config = dict(
    dataset='single notes of musical instruments (NSynth)',
    spec_augment=True,
    fused_qkv=False,
    num_experts=16,
    shared_expert=False,
    pooling='class_token',
    loss='cross_entropy',
    beta2=0.999,
    eps=1e-06,
    grad_clip=5.0,
    batch_size=64,
    epochs=1.0,
    lr_schedule='cosine',
    warmup_steps=50,
)
Rows from block 2 of a small sound classifier, named by matrix and row number. Rows with one number belong to one neuron. Each number is 500 + 50 x the weight over its row's rms, rounded and kept within 0 to 999. All counts start at 0. Numbers have three digits each. After the name is the row's rms in percent of the matrix's.
After each neuron's rows are labels from the 100 clips, of 14976, where the neuron reaches its largest size: "top examples" is what is common among them. Only what is clearly more common there than usual is listed. The data: single notes of musical instruments (NSynth). In brackets: how many of the 100, against the usual share in percent.
# gate: MLP gate (model.blocks.2.mlp.gate.weight, 576x192), inputs 0-95
# fc1: MLP up (model.blocks.2.mlp.fc1.weight, 576x192), inputs 0-95
# fc2: MLP down (model.blocks.2.mlp.fc2.weight, 192x576, transposed), outputs 0-95

gate.384 106:507464556489436532540531395469439522459585575419559448463536503491572482510392522549414453537486435579404488471483553470469548521574516528578400529506572445548466492450488581501538526531480457551448499583548471484440531485605537593465549491567452430446429482534523472472579506523457436486
fc1.384 106:551543413429527485576457525499432489467555578542459563458422446579467515422511432466499474559522678459458566497498523529491483563468441430459429441523558500525502490469441425480482450439486494519441500427446487439479478434498543473491490479489544622500458465479554530404519576438505449489
fc2.384 127:543488477473591461535481464494543502530504541527506426528474481531486506443535549564499494523370485603390555357508587458464572562477590556505562462526426489539515579556523441534457561574623508519525501468528506460460529522486462479540524466431531500500503462536513490483431546313443489446
top examples: pitch class G# (39 vs 8.2); octave 5 (38 vs 16.2); note: G#5 (38 vs 1.5); octave 1 (32 vs 12.1)

gate.194 107:627435540507417602463577450436485575529512525528508429519499448447437485613457537533573487527481481430400478407573471544438442562425486516545535506491522554520464479512509452546529500479515441551534500528529421449482498450509461453484508439425509496589506468555519482502589615479592443593
fc1.194 109:480561557517430466453411495515490610398464524430463515459522509415457478548483567504464459439555471418486450464495559467523444491559534559543461441463482562504519582506495528456557566564547423472548560483451437524410530593530494565473450478537423510588456440540499421484604460441614484530
fc2.194 122:523503505538512447585547500545456604527403548561518511485478494545553415554485557649519459543406510462481477482552597443482479474469448610633479489478340455505521501507486459416534556479525452471584513525417521528443410533440456452574546546486476471508488547523482417590520529501508481555
top examples: pitch class G (90 vs 7.8); octave 5 (49 vs 16.2); note: G5 (49 vs 1.2); octave 6 (35 vs 11.7)

gate.3 113:553485534490527531510481551522483434451498552427478515537516467484499450552502468501463448580540535542575391520499504519564479605529461461513442448456451587518461469488448495488468465528503501500455605512459571594463553515403542448523476511423429417539513507568494526478487442486575583546
fc1.3 100:556482471552432523510543447441638472457495561560419506412435431517451512501564465556485480484533438509505489413454520562475537528494534494570459464448560457606496437465516573450409534483460626539469580518498409571534510575482520470529577468499472474457449496485529518514505412430525473447
fc2.3 114:579472439480459454438483502543549503442547533517504404547557474518482585514416557511488587535515371484579578484439400529566518507480472447551546475600557516484486436460531495589552497541565540509529504438447534465493537411498486586505439447521525522479527480513506577404508390386560558428
top examples: octave 3 (90 vs 17); pitch class E (69 vs 8.2); note: E3 (63 vs 1.5); mallet (28 vs 10.8)

gate.311 087:402489590546481482581462456537562529514582531418443498561444399531395511424473587535483584554525548522485465568521496530492501570504515526513520474560446576519453451435562557514506493569481521532564535428533413497438446412540537565545496423516478532511486526490518507417483530479446505593
fc1.311 086:459454515465503534537430414508484524561457467532378494528486534481542498461536461463465536547574489472489475478462542545552499532495522499427438577458594534553465431495541539489512564573541537480473382500573430514515542502569567455505424540501468477531486515487526465452435461476505568566
fc2.311 073:513526535480517465516527549420435477473474536443481456547530565480454545504353558438509461566377442393588518452535491457503397532563522391456451460480476506412500510438484466540441519504571426543504673547503541514535449493482476481446555568469476450497484452576537473519501467567504516462
top examples: pitch class G# (77 vs 8.2); octave 5 (72 vs 16.2); note: G#5 (72 vs 1.5)

gate.124 120:466465447493451515479455528356440504534528612493573518629510485481462532448537565577529548580491585477483474469370496552551633544553554499440531446464449473510471461450425482579418477472468561529520444457416449455396466513505462475470491463383534539436455491469450535459507570476537477590
fc1.124 114:546457547563582360537561551512569446454463458387403485497563421463423499534572492491563512453490481444445541525513467460454373464561490572517424423489556587480491570459550411507536537469474544472500546464446434503484416512541497455570597532545542459599539452486484505582501430432473548485
fc2.124 155:563525613470458562427546447534473466547490593550518541475469522459521617564454583489531548517521408411463420476471521530496526456535502394412498479497497486542404453486509623471546424482492531566575505496400477485400491532492530521583471491529483513570502598449496516479518488525440553455
top examples: pitch class G# (95 vs 8.2); octave 3 (75 vs 17); note: G#3 (73 vs 1.4)

gate.162 109:500465500561452456559496452560499612619440527447588474394507483456565499536557448479516446423560517575628518481519403455468521433535422533485394490582441511462463498516507475431516441523565449508406461455543486528418544458391544455576553506542462487467515505490549463486466481552401593479
fc1.162 105:524556416484622468447582491475575459432476447503440498569556531495485476476578392470500496493438516504460598498463467508484434558544536539538492432522582472594421511515597511547450455470454569537501516504568455566529586488429459526541487419518545513551476487431489554601541486486598552360
fc2.162 112:555482437508465407528461530507529456506622543515605484479445431505485443474470540522472502547423519562490528444482569506481588510480547511492504537508465452451557557541593452545484480596608407454431572510578497507455591480382486412472557556475478478432500419541587474499548473450529506401
top examples: pitch class F (81 vs 8.1); octave 6 (43 vs 11.7); note: F6 (43 vs 1); octave 5 (38 vs 16.2)

gate.556 094:504480467487450549451449476422528468461461540519427563467449442512429565518526574478545582592440586450524564429442545529467533546432509475483464517521473570606570481581439586506552545572512489530462546549513450502512494576496433466489429428498534479552428484546531447544516506395553534501
fc1.556 094:524466400560472410510461547556584480561471450596562503464467435546589452460485443451546403477470591475529463561423510484510600563421551514533481509496507574488573440471563494448492498366433611524567461544541532429515562478503537516459533443492503477417535589452482553603381483546470536426
fc2.556 097:474491523541478561471419517555565451446583444433499504459485526436516564551476397449536438462679556519515504595459398499462537454516514486417472556552568514486447481539521572537503414483427493506425468513550447533626554511527591575405479509556518464479505504515410504486511392474473534613
top examples: pitch class G (55 vs 7.8); octave 5 (52 vs 16.2); note: G5 (52 vs 1.2); octave 7 (40 vs 7.9)

gate.217 108:487597501420513426434554553471504568457535570431475511568586484455457504449400492536468527498588573418499559469554510569508447467472388516483521517608576609512443557579531522584520516467519539523460511464540483521545488494523546486569491477527457595518536462497542492439469449506544500467
fc1.217 115:443460425582404551523455502462449439473498491505551518540457464598569551459430503518527493484567459493498575471561501520450532539491524417485553593455572530459503559572568450497604432541560452481444370461382456432486463417523582423541537449484484498505482395494484500437526536466495487457
fc2.217 109:441466600464442509477562495585467583548421493575566510534452502467528427425526537550593438433456513506489411540524548510463497382458504548443541494503399521505527544606566533449566548489463543467621451641523466588478524491471483539527484540438493483517504547526475455518434502474411483570
top examples: octave 7 (44 vs 7.9); pitch class G (30 vs 7.8); note: G7 (28 vs 0.7)

gate.139 100:606479492526519490574565447547463501515548493447493468575543452495396524453427413501588482547555449597423546511456575466525433524547462570476493479492550505533475438449547413545479427486507436563500544504484530372582588551458481459539528494536541467523509468469421459502512571544467417467
fc1.139 097:458576435509528543574559481499442583424548607530488474605532558499449424431536440413496439500580481439381576480539463449463538472563465422534538565510582480520480438507484425445414472453441472462543418549446593496437484567510540468471532477520518538509562491535486491546458512493511561552
fc2.139 104:446462471564473488466495578449489575537433573491462459581500457519448551454446539436470513471463496501525432410592558534503472515482508539501466592492459448446491641526457475430509571502484511566549488500491473513532525495629449427374480441510522490485489567506508496454477535590520533411
top examples: electronic (62 vs 36.4); octave 2 (33 vs 14.2); organ (28 vs 11.8)

gate.136 096:444579513488504425488434549527560548421532510506495455567437468517422467480491546435547513512591587460500624516448566494511528509494411447507508472535506509455550540582484498410410498548553551495540553574572470489510442484486534560511523511520518462555488562473497519523436458533426432536
fc1.136 094:421550543490543455525461502548504488535567528462459435557599529521429507474493509470430543422497593488492546412499438421429446526495499522579506494556470601480533558575513454508576461589491489511560524545511477429441484485531480613498440548429512524557419535475454526545395431461457529552
fc2.136 085:405545451472469539520430512488502489496496505462391493505484459481418579445422499496528436485517505527473487496551572486495531554567486496473590536559458402415500535498480416418424515500538556554478438494499498401468446598479475517453565511427485605514418473524558605487496551527527479518
top examples: octave 4 (65 vs 17.2); pitch class C# (47 vs 8.3); pitch class: C (33 vs 9.1); note: C#4 (30 vs 1.5)

gate.95 101:564487441577462570430436563506526484541506453500441579465473401551498576570420437555497532398501468488523435437512527507465591498479482493543536597473442524531593470605514523458542516511525433553513453523542526428434503582542507564520411463414464474491448451522484428499583485456569345495
fc1.95 108:506433465596469438499559537456573506486490491487462463537523475421463447552497531512562449418425467539464470481505606561518535435468561484486491453513476471406437536563542522599525488590563530515534599469478438423479479502403384545502516512535541417518461554655525516531473557407474469503
fc2.95 105:510484477578469507485558515485506504570558550521436569463397442496506441531565487508539508510452516516470452504532492543479407496573522501486426397480517496310511479582570518495535579499535467491498528477550537513569514481525422442429515484439463579454505469521496473446509433582498577496
top examples: pitch class G (61 vs 7.8); octave 4 (49 vs 17.2); note: G3 (29 vs 1.5); note: G4 (25 vs 1.4)

gate.548 089:410578521507497528553552433485554574462497463577469420514576464463546485476530458446471459433445517475391568519452580384485505540465451469458504396511557480485489491531438529547551455452420486515458437420450525535414544618541551629619455504522480445533538477515452503515554479531533448582
fc1.548 090:528514498468539507585541493426603493458466394512481400480492500536465405529502413484468522422543487441464440582457512464563443451464553534454512425591552477494428499438466557562476431422361459446581532498496578465556430449493619459536570593515439536463577435530611482562495409440547440485
fc2.548 083:439542451595493494579426497494509464432515528550439399462437539621530433483496489515449520588469526520478587426514481563467548572473500524463550506522490409456557489490366438545334491567504475509429459506508574415534434465511509441482557467493458469446461410511448521520467532434486494541
top examples: electronic (87 vs 36.4); organ (67 vs 11.8); pitch class C (31 vs 9.1)

gate.49 119:471542584526505420482500538448578517554484452492466540485469427484558434485529415442489540517524535377577540526460389459490373465521488449434398484514572589484568468587535529538514438437616542502447603526440466521483503509370498438580510517463457508439481482509498486483466494531567533507
fc1.49 128:455540554603540445552590565396527560523464461444453451527561461394409472508536525499424457370516429580453444488551497527447533515529539565498461470518402536460493596555466533447484588462498427399514558510498435628532547467431526539599459506445486534439515553575497454503500413577473451499
fc2.49 149:505536444467518479429429564486534530533546541502448487474492392557456461385517414519445560602431494422509508387484586420540460489528502506505504471568542527453622581568501434599481526451565565534517463454556502420498502560494451517503593567535476603563519482565422512466483421465490504466
top examples: guitar (32 vs 13.1)

gate.422 122:449488480525437518530426483512493563441559500538595496498467564466470508507522473477594417520556605582431522542511588448513518537469569462573470546575474507445506575535476392525541483504435547501582557503454479538500585492493504518459500397501452501506505470582429515536545516436607536532
fc1.422 117:620510485551513423539482516523574507479496557499489459386516485564416504563480517539482590440482445409493480459505487495548509491521455501529516464450497579545554466437444466539473536505565572585523516539462513436467412521530440411574538433440630491485554492449565438475552447522439498498
fc2.422 125:513648576502468485501510511469453415514471450504495492436577537503475530577527492487398536425457350508522447532518367562537515536480525427499445401482500493493554440503546627557496418506525477469442514519605532440486455586537494549510573454516574482560519568473572508515546480535460524425
top examples: pitch class G (80 vs 7.8); octave 7 (72 vs 7.9); note: G7 (70 vs 0.7)

gate.302 103:440523467385507517581556477527510367551460510562467536588506466555541429446576448452516510519381449564579456477543536470506477493518561537512439401454531479563558505526567472421576581453456582458446427469444474476510444580552428492426477522550498577530584474465515557527464563547487575494
fc1.302 105:567474488518462500476475497452599494515518568480445450521520446518511455455559484477537522382499529499481516488529485511531506511529528449480475492425485500463482534485476570560501528399507535539429502511453525438536530525540482463570600398447606438534479482530558425620589530444465548501
fc2.302 105:465555565469444545471424561458579545474475516593459528487502463504466444593444565540473473409528512445503476542424510503462535471502492542537507559515439532477473520471424576602401381504476540545466510502432471399440462451457570539605545507476534466440489590505496451534563570407545450535
top examples: octave 7 (93 vs 7.9); pitch class F (53 vs 8.1); note: F7 (53 vs 0.5); pitch class: E (41 vs 8.2)

gate.304 082:462544420576451480496451458421422570470415500508520490541536527464573459530512537609431474413545487427543466582439442530550516478475550457507471560568464442498603479449570484589491544559527479493414501570596524428502444542553568605465510581521542560531465433501496506432485460578526485557
fc1.304 079:505456445564546466552499471430502536459569452466441539615537565432534423453548469560446398401434431455538559604459416489569430520507484574451464477464423434476480504436546545461481583473502553521531437556484581583555496469538524584569496538469456529402535537471447489585539470514473439534
fc2.304 048:500559524497497482466462486510407587414518528495466467455437519483555583377524513453501541536484475413509513513480376498589535553499541410535552499542544487471481414461526516431434480507423454554512463437508560506449503523501424556429455524541454595505341488528586533478438514540531558467
top examples: string (42 vs 6.4); octave 1 (32 vs 12.1)

gate.126 103:485506515465503493484628486468405532575456548611533525523561526520472499515520491499465485444567486542391527481594505455524464558499464540653568437596485440417480563484512527599435558496474388498452507524523495551542500439408518490582423522413488506472512491500659525427516520499492525523
fc1.126 100:449444577530573482447537541485508597416515468482454547495574523517417462499526509450433464501501559556509547428504543470483430474500411596494429508480519515476562532636474452489467522548439518499515539429563441536478469544501527516491497600490402485585498520549520421519479479580563455503
fc2.126 112:497591468554511490498597511573477543514558455592491479443454487466586463532551543479456496491522462506567548578542449443523461548519413513448607491475467459495411417601571490489421501505516469370464535530472508563494482521536574406456528517478509471508510440462445373545583558460413564562
top examples: acoustic (79 vs 32.5); pitch class: B (40 vs 8.6); string (38 vs 6.4); note: B4 (35 vs 1.4)

gate.534 094:447560516567491488600570567494568608588429495550480539480499461458539498519516438506464478420502501484503563475501502552531435490514531433457475469527598573551495504558548486414425487438446532453426528518502475483491541432440556491574489474609603430434432595548420599447509469453529587523
fc1.534 102:468458444544545505434520425479524469420447448585535541473547440477408533439438504489548570511467551474536491398414516558492547499511452498567580443530497488543456444479471511532508435546501588535471477490568493554512488491575524531528492432519494513433452461505413496502525451543564473468
fc2.534 091:476543530525465506510545460524406495506413520545593444581523549374533503490522481358521509443565503519490441517531480604456506441581483488457592472525418543546515462440520519478432530509437406548529521576506540523513465482453480496360458440480499533509524544452521408527564498483475482472
top examples: pitch class F (77 vs 8.1); octave 5 (70 vs 16.2); note: F5 (67 vs 1.4)

gate.16 098:539502557561479518507513481447466623507443523518486528528510589509478423538540409562549378438596568534446444485458553502589488451451468528555484504538491467438459456542500528481462502524478550521522550488595529449531518500442513548471528472492456535457367554457613534476514442475507505590
fc1.16 092:569451502426449477454559552399465409483453601485499455564495467389514481501572501452532502509514515534458480537541462506508469540452447410447539477474431532565558522459465503572586485594458354560464491437505492506452499479532545514597432462447485500528436491605479498580493475497459565500
fc2.16 083:482506550419535382502570602574506465460503444416531399463488535470521435460552554507496614537552529437454511518564454479432412487467472520637438403457535524495551510423547500436451450504460417555465514478517560490481443589469478478519501496479384482494585486525484496594562450459471558464
top examples: pitch class G (40 vs 7.8); pitch class G# (38 vs 8.2); note: G#3 (29 vs 1.4)

gate.267 079:482483456520448614485507537576457507451481509441505564566540488477516563428538575483586505504530489543521441451583598487421417510540501511431473426534457446571531497539484439541528575528464622562568444445571510508600533513527421560459521505456566557531535500522415564560478558533607493486
fc1.267 084:552541452507450475548476509481496467474476528587517536464481443609442442544461565462540544577511488532573477553571459507467561450423542470474548501454449408442539512502498566503463546606519521418523426522464510417568536536521587540513418478485464459493535434470567506481512502538413542581
fc2.267 070:554475435486565517525530452528457487476517426456554424477564547598479520460481472522367476494424444484497520444564550485549447505483522531564467465570532427520485427524526392497523501532571479426520626467587512531573466480525496502496544502468469465562518435494519513506507501503408568454
top examples: octave 5 (72 vs 16.2); pitch class C (53 vs 9.1); note: C5 (40 vs 1.4); pitch class: B (33 vs 8.6)

gate.46 104:475507454471432536559393385476492512477508579503511520608517422523446519440525545535542469475500507379514490535567471457469506608480576583558486514525559448418533541440454438432517603480449396479480407530460539495468510445437449484453526529508508515528414450494528392403474571522548479576
fc1.46 102:513593606520450371500526574561486458502548411483539518485429554533506515511512457490549554431451471553586460562480475521460492460497421407521437481591479572468501390496538578492499477503497565592402510542538519487404429476563577532575500417516421406497520565451454491509470479557467569461
fc2.46 107:530525544460466578385459540456503467514436449549381499573593439459469545436560401451513537384529450435458473519445449526456541482433511517415547526562591572503520433504432519524562513542461537566495561527615479520599566468506498613541487503527566557482530555477477541496538510519494443530
top examples: pitch class G (93 vs 7.8); octave 6 (82 vs 11.7); note: G6 (79 vs 0.9)

gate.228 098:586488458577545525415586538540569501579479453528538501511591476540553430484429500574494561468429491471464517471498627437435513581578526479610520500498469431461457549414523480420497511409558509458523515527514547524494567484581371484482574528591458473441488429543457535462417459431495440490
fc1.228 102:573518473503566470477555584570530533562503516554460524534514480561562508390628484548591437525530598466478511445573492393456551629550491491549507562458464453541556492474441451506467519422541472491459460518476579490485501474523512391465500442433537565420582510444544464474473503454522458536
fc2.228 093:575475556514536457493572446561606525465507529568507481541518471459542481581584538478470495497436508441446554353520423524526563525503515498485465554430449547469541558531567512580490517535583478499538389519472530420472522521461427478501524512469477528526555485495574477556516464432520485494
top examples: acoustic (83 vs 32.5); brass (45 vs 5.6); octave 6 (39 vs 11.7); note: F4 (27 vs 1.5)

gate.463 096:579414443590563415500596499521494435525481505594522487553563470424503563616515546463571465483432475502443442446535477608460532527477483483433516529463456470560504465469536562434468509544489511434445495529568511476562447524526504453423426480504545444448470417526534445509398602497529457433
fc1.463 095:522419528553442537447591516562559529436529463433533413445424498542446526479443560452500561507500438639418545497580506515451539507541463501562518442505543522524343484464493421499476412592545584518544459535404555416557448452529454470453513457499616460560455543523497566541481589511531466497
fc2.463 102:488570497503477483505481465501528447536578487463582465467547518460466488520461549531454559454617529505498489490489487558487512423452562484488440500533502587592527547429534534573478447560433502553434455503472492562442516451516560400448455495529487463512372415482597452435494440451463516450
top examples: acoustic (71 vs 32.5); pitch class F# (31 vs 7.7); string (30 vs 6.4)

gate.214 076:518453529539472426513464484506533515492388520508422507494435554429546491545635459565441523558453561470449509524529507472505540575432535562589423540417463547548499546525480527398539486510485468555501491498501490553502523467491408562553473437406478415585560500490600458553472537471449396528
fc1.214 076:485496500499495508504499538504577581533501532538459418484551566565474542572479517406559479472528613472442395423457433461557469448486465439411446529464471506531455468498496443461556569459600526543525586512463477587543451602467529559497440522487550451616437420512512508480483492494567451550
fc2.214 056:410480481465632432501563476627485484449485520434459521440470403535561577490563511427466475580520495508477492460555538518469486461466443459536445562500568449502478453511527507405484600475535433546507506426578533458468458484548465514505492475511490468438472541587471558502446480497540559455
top examples: pitch class G (62 vs 7.8); octave 3 (50 vs 17); note: G3 (41 vs 1.5)

gate.507 129:464405554449497494465543560424516450494479492462440428482472471625539459522519482547510479657447456459499414571559539557569470500558503455488440513537429437421543516453562481502449483474489470564488570439539568541484578459454414509495530587472502475474499445490475489508444497479442616434
fc1.507 122:481607527469469445428461495492554545412539564438457452602568403531459545457483574533499462481458481433608529549502496520474463421452535470439501497523481653508576506507566565487529468510497479454449578516417551468469458491519556486564496631568466574479554484486501474503441454471471504523
fc2.507 143:546578536494461520604618382524509510402543447479535488468488563425551488536446510463505438483510489559465535564517521561545445482577479549516522481442498430468391516467568511444461483576449540424519476577519465583527559498537562456340556565551579442544438466511536437478450519553419547519
top examples: synthetic (66 vs 31.1); bass (58 vs 21.8); octave 1 (39 vs 12.1)

gate.460 108:445429548546410557540571511447485443427586443495558546521561569486424385495466513510479584490454492551484517505480525498460521515460591599536514494541539469463526449392488551513451528560502497403546531552460439511558484576544576506487515439498533392448487549501506433491518499399459372569
fc1.460 111:572497416485601402511574425569477509484443488562469578498567483494588531530534524504461487498524460464524486417531495540416530484452440512510524545548533492492525525487485569472538454410544521558519484445467514424470518491527490533516513429582598508500566429487418618515496436516520579476
fc2.460 125:500552583508569532486460460514478506471456514402426455528559526533517638563481544427523444551588448483454520525492443576468487409518490493489525478443565485435484443469495643434549474495449489558489509529534522494484494482522491473502418524554470500526541526472504502497556458597531532435
top examples: pitch class G# (100 vs 8.2); octave 4 (80 vs 17.2); note: G#4 (80 vs 1.5)

gate.186 095:460544466539555529549558486467486444467531465429469493532509466526453416477459395610525455512437468587512414497466563518552563487568553538535547551492494461497570444532554588506474546535458482472411492471513528512473555483435509569518550404427496566471456563569464529441613457437507546486
fc1.186 096:521494477464442500511552485497500553519504443548523436583517391459493487528548467480438461401574591414559466548437401497477545512503488474460450544460506524492577440479497472407503416392413565470524534524407472471594525461422497473447527489545443464583562476425457406584467461438539483555
fc2.186 081:587481547460567437458538466505443571486533490533475484469504510538467417540496523429426512570522485462555472542486587498613442424577407504560461503457541501453447391526532530520462517507514446546540538549461508445506550497463601487387496549446366538515435364521453454426424364537468502551
top examples: octave 5 (41 vs 16.2)

gate.115 107:551545542553436413428518550502446484409531523570550487499510422451449427459386563523591513511521507391534450469533537486497475523572449494492521484585531509542562510464462437529487403494467441534482563517510507395491576465456544518548549542459419477527465416540540567457497401491464563494
fc1.115 101:529489489398446429508566487577557504409578507435539445545478490451496504509546539485464431546484568515506548502522432536478467491502481464584431523504509450591492479475449437482527543427495536574538461546458434556540595520509509427393455600469506532468581601491476511418456545546500431428
fc2.115 086:475479421551544501590574418437530532543497526556482452593431489450532489498555501458413524537574552538427554526463508463514526486481484445490531484525526501578418591524554418505522529573479568394572527477555468521524553475503602556398411502628574576580547572425446463423416515465470482512
top examples: electronic (86 vs 36.4); organ (65 vs 11.8); octave 2 (40 vs 14.2)

gate.187 090:466532542513488489575478424501559473456528485506511479544461457588550510530473502486370523553454562475480536521518477552541557401477593582457446414563480452553535567468631510534586446562480517485442447468465539478496435400504471571432457571494625516459513527449484557563498548488385453563
fc1.187 090:584411543512511463471457497529560461583542608525548534399436488448574557479509433464491545547446537461534461428521451509469507586545509548463508556531596573559594441462461574508392450514395521572523497460438468580518484437529491500472613540544526528433561518430566525531480486457527480534
fc2.187 087:529479511458506534586530492513489447578528479459594583486512484489495445465510506596455438511495564521500425422481560436481510493523522484461464407446470567550513515504471448460537437423595499464537464505503393592335467550430543542561511494413451455471452501413547444515579544482538434509
top examples: octave 4 (49 vs 17.2); pitch class C# (39 vs 8.3); note: C#4 (37 vs 1.5); note: A3 (31 vs 1.6)

gate.12 092:521499583433475442492399601460473496506528427417444484515445492512522481532517487461497523444436523370492490500461559545472377427570475497389373408532541578572481526536467501572533521487533459455514498498407499552517507460468462462488432465552487523548544495508430589494416439574470466457
fc1.12 089:459532561579485462583594495466508500525445517423508513444606482478456483527420433524441483461418398502500536486424510417426556428486439481450427465557527521449508518451483469445526531493526501450555584551504531518457475453524503555459473426509601416531567484525493510532565427434548538415
fc2.12 069:442526411484529417495473615452516441567491469583576506455464441587555417519580503549468493545453542517566462511585563514540501505459513574411504534570471426483575529609532501469477441447560474490507459583542495521491504489460473389560546594432491487513542504436523449478489576501488531468
top examples: pitch class F (84 vs 8.1); note: F4 (32 vs 1.5); note: F6 (28 vs 1)

gate.168 095:481485505510404537434534520563568537507492609474502534582456524574477430489477514425503559551560547448543539495392469449507552443447478531487435580533484520436516494472557475523388506535500462493454445542514502492499455542515438422420431486607537591482521474429567438475502539526517467520
fc1.168 093:507450507460467438486471604478486492526493555429470489576492582512515508430581545483604563488515579513495451487511534403500457575537474459569447526424612507599508484571480542463431504410469596528470473558483503604530543527593497463531571505437490469478440428529455532505409472543614509551
fc2.168 086:475519671502452513525559523459486478577555568451514485508461456500565545432478496525491522443486531421486392499443521516471492484526501546545418539453502510542478477522556403417539462378492457478581538538526507575476534536551523494572467454513429448469512459409419501506481541462488461495
top examples: octave 3 (57 vs 17); instrument family: guitar (30 vs 13.1); pitch class D# (27 vs 8.3); note: D#3 (27 vs 1.2)

gate.190 095:419448537556369577499465505420455572546567470497417450555506464494502539573435486429492507493420498441449523464539517507605507539464458513485453512530515551514535524507507542511391526480524512439452563549507542476499423603453501539576483431507516466488388566508602456560519421430505501589
fc1.190 095:529424472554563580559512455499511481543518569495565536560531535535510560466553486447509517553443476532537531454427488422481497482404562490463533510573496535533472428450544543387536472548414498457515462459607589470498495420584505586417468462549488495456500618409452456575409567516485497502
fc2.190 084:412442385470575518521499405466460553578453468469497537508542520522498595518512496515568507552520545525431543530588436538505585493417574539423475547579511418502454570489458450511491524532433488521502453487537501486529528468529479566328477506470564473513469567524494488457472568506532377548
top examples: octave 3 (37 vs 17); pitch class C (30 vs 9.1)

gate.486 113:513544479361535438515557561468459551394567577589455504499488435520518485459496492487503488550484459482494529465469416538453456541428484447482431553534431492450545437475457479594486454444470474591518579475540529436487644535511535397442474575575467549509482475469524545461504425480553494424
fc1.486 112:433484577526581496614562518486518509499509445543559497525551585602472525441537483469487514499465451525446608405579514434523479487552471594565491455405447567549568534449472412379431560442512461488541467482498483510427414463624462480499416518506502519551446550508462509491440596492564448484
fc2.486 123:502491503476526406443515521608392527483473500470469501514452510466482457459482539418604474459467585399566533486571487497568550521548459538572461519459437525491563477544617513358444515479479574456490509491460528619398525558496407476431558510438444538510533442485568447520459569575503506419
top examples: electronic (79 vs 36.4); organ (71 vs 11.8); octave 1 (44 vs 12.1); pitch class: E (27 vs 8.2)

gate.325 110:656398474586489511488499483533546528459367475523592511479526500430472471597518478536521444474498566568510431543575493466492504584491508499490473466494557392424493439438478523544514420520594484495500539557439476441577540452506455428548460449463528491545481496561564553502531526575457482482
fc1.325 112:516517511514395539624556547580454413477436422486492409477468431429493430479549468447468523463468542541403534504495481542463471533533506544527507471531445365456545507496520588490491440379514473407535455545477572558548584447424479441531503480441567497555546483566563484583598479495483494514
fc2.325 121:376464490548478530467428562510486554522478420508392558405584538417486518568404505505579452489504525600410416516504568497490529458467599497541492494561493425495557585581495559496572461433529500487503528441554524461489485544498458592456496485530416476555465504582560484509505453455452500584
top examples: octave 3 (95 vs 17); pitch class B (40 vs 8.6); note: B3 (38 vs 1.4); note: F3 (30 vs 1.4)

gate.99 096:471470407446494529581468500449465458508545478537452527418459502568554485575509603444457469584518521545444531426458567492477490621578454521514484438531467432526561560483479422607527521583520518469463552471439508509472582466529438410474450450541464506558442462513548473474576420490521580522
fc1.99 093:425483539594469433545499533484429548532479541563551542503609407513529520537477525415556572573556558480458518408570558478364499452451497429475459519452512528469472551519501544377493517493524544404577553492550563493554503554467424474529440570577454450588520442532502404526531563496469441489
fc2.99 073:506473565481592436559525459542460491456612489556601518385489550529466480510475548498467471505465596473457541450543543507535512494571479496598395479473488594542398415453460446490487487521388464504525554536415436492482447519560588388360566525488454427553514385448543471523540451483510506553
top examples: guitar (33 vs 13.1)

gate.499 105:486494548487565531429627473518536518431509416392480493502478462463476392555481460479437543440560450485542494518577532541402444520517535483609573559452489593504463532539429475539441486551523477471418557534522472443543545456493512613497473464588498511434512490616561511430460473427359457515
fc1.499 099:452466469501566491522479497427455516624505476617534476447570587483472500523484551606509516531464505567435457563529521516550558458487482567458449444512467458530506522416479486511515460607524491454488513509442468582511516521470527556518481464523602506547437579579584485476454547525488540498
fc2.499 096:535548554416458464526462485434506460386504449544538459613486525547561461521504526467454458398496429442535467587448457455493500492493500442607380442458473518591489449439544504475457477452443497508520532524520558503552400567497570497456463560587492449493568558457470531496421446501544499422
top examples: acoustic (78 vs 32.5); octave 4 (56 vs 17.2); pitch class A# (38 vs 8.7); note: A#4 (30 vs 1.4)

gate.514 119:506503503536519455491563512542531559494543471569500507520466446484494520608508481474497489475543549533445455435598479498483482507542412504523538582502537496424577495498526544532546397437559485418465501567417406448498574416555473369496587430501458509445523450508424504541493532435455498511
fc1.514 122:445593605495512439507518462468533521527578572448505516472489445421483432473503518534348517442532533506541551452596490501522389486611445549558446464493495519505508630524543535566553521526485474480515470442475462540520492483583492595521476525522582488485601431443417449431423439428546519496
fc2.514 140:451502460514459467555474545578457586587395474562438485577473418504561439468550490609507512508479426584428496492482522512481577480454470595480531511531360418530579555566487502502499556456553548475554478494638428577462531580511507568516482472511623514463547551528477506563511527445458380537
top examples: electronic (62 vs 36.4); pitch class C (34 vs 9.1); organ (34 vs 11.8)

gate.68 108:542500477536521528527465468504441559470526526497394502504512502537506606567570555485442503536478493453487453559533430570503391533449534471557448422497505465567521482436503426625430430450500584387493528595537528533531520487445465469415492505606505529528452449573492478566500454511422480518
fc1.68 103:497593507502536561387476558505556454544478536567535505489553541549555573429511457494497543455474409533567540495453504529450624522547437504499487504457590488524516404537496569472528489510591526462461488454430434479487548514442548523513523471549591514370497548498514571510557556581589538503
fc2.68 108:554534477405515458488586501549493531500480445580538455456477448531471456505570528589570543531510497496565521471459583462436545458473351470411509546499439435505478485483442495388444580530507535517560503507512427441476486539447624493566497535521483526475501482512385540518530585488491489516
top examples: octave 3 (96 vs 17); pitch class B (93 vs 8.6); note: B3 (92 vs 1.4)

gate.555 126:473504504439482492524405458434407562537523506498445460509537488508514538408506449382550428518465457459440488543510502552587453521469542525498472463450642499478460473462545536531528558460467542438530550466437458458494581516453520496507440436440531585572470487524478422471414444455526435504
fc1.555 123:452519555519438500570548463541501502495575438433529519485558485577476500553415540525492511516483420555483447525473561598518494510548579613546519451520480495492517516529538488581505616515505490542534459468540405543346453581489579608475547566473536476517463491492425520441466585485541438504
fc2.555 138:595401476482514524483530502458457500465499537590491581434407523495487536550557537457630527626489483525547537471495484523477479463466510432548384527426538575513522441462479509504419518564571534499485554433469473461518428416465481409479493488518381596501481491568524458512490569534525481622
top examples: synthetic (85 vs 31.1); synth lead (26 vs 3)

gate.331 092:533471494518477471432491450448495541440495450491501517564593477496509502516549493443574450518517547550390557421546474479460463506446533506507445500567518525458469542550509459549498512615580457555523461466453553530533508429439494453407547435554456509349483450491469523455640547533527518590
fc1.331 092:506513561464487551516510528458459492593580445557516532535540524486442507448531516436501422491466443475543440561391548526509482524495478451525560517478516566525462542589504495437466559412493557481499509445453526590493424574533609511534555507482423500574519450563386457499458554501491418548
fc2.331 078:583495486432514522584487554495516482605507494503610470472482545556476450485551520592556485540553456482572437550495490483568465533414464501498459579499445504529487502433453452386445506473516507518534543574506509553489507511358472467449458555617453476463507606472495482517499507505471474438
top examples: octave 5 (74 vs 16.2); pitch class C# (51 vs 8.3); note: C5 (38 vs 1.4); note: C#5 (36 vs 1.4)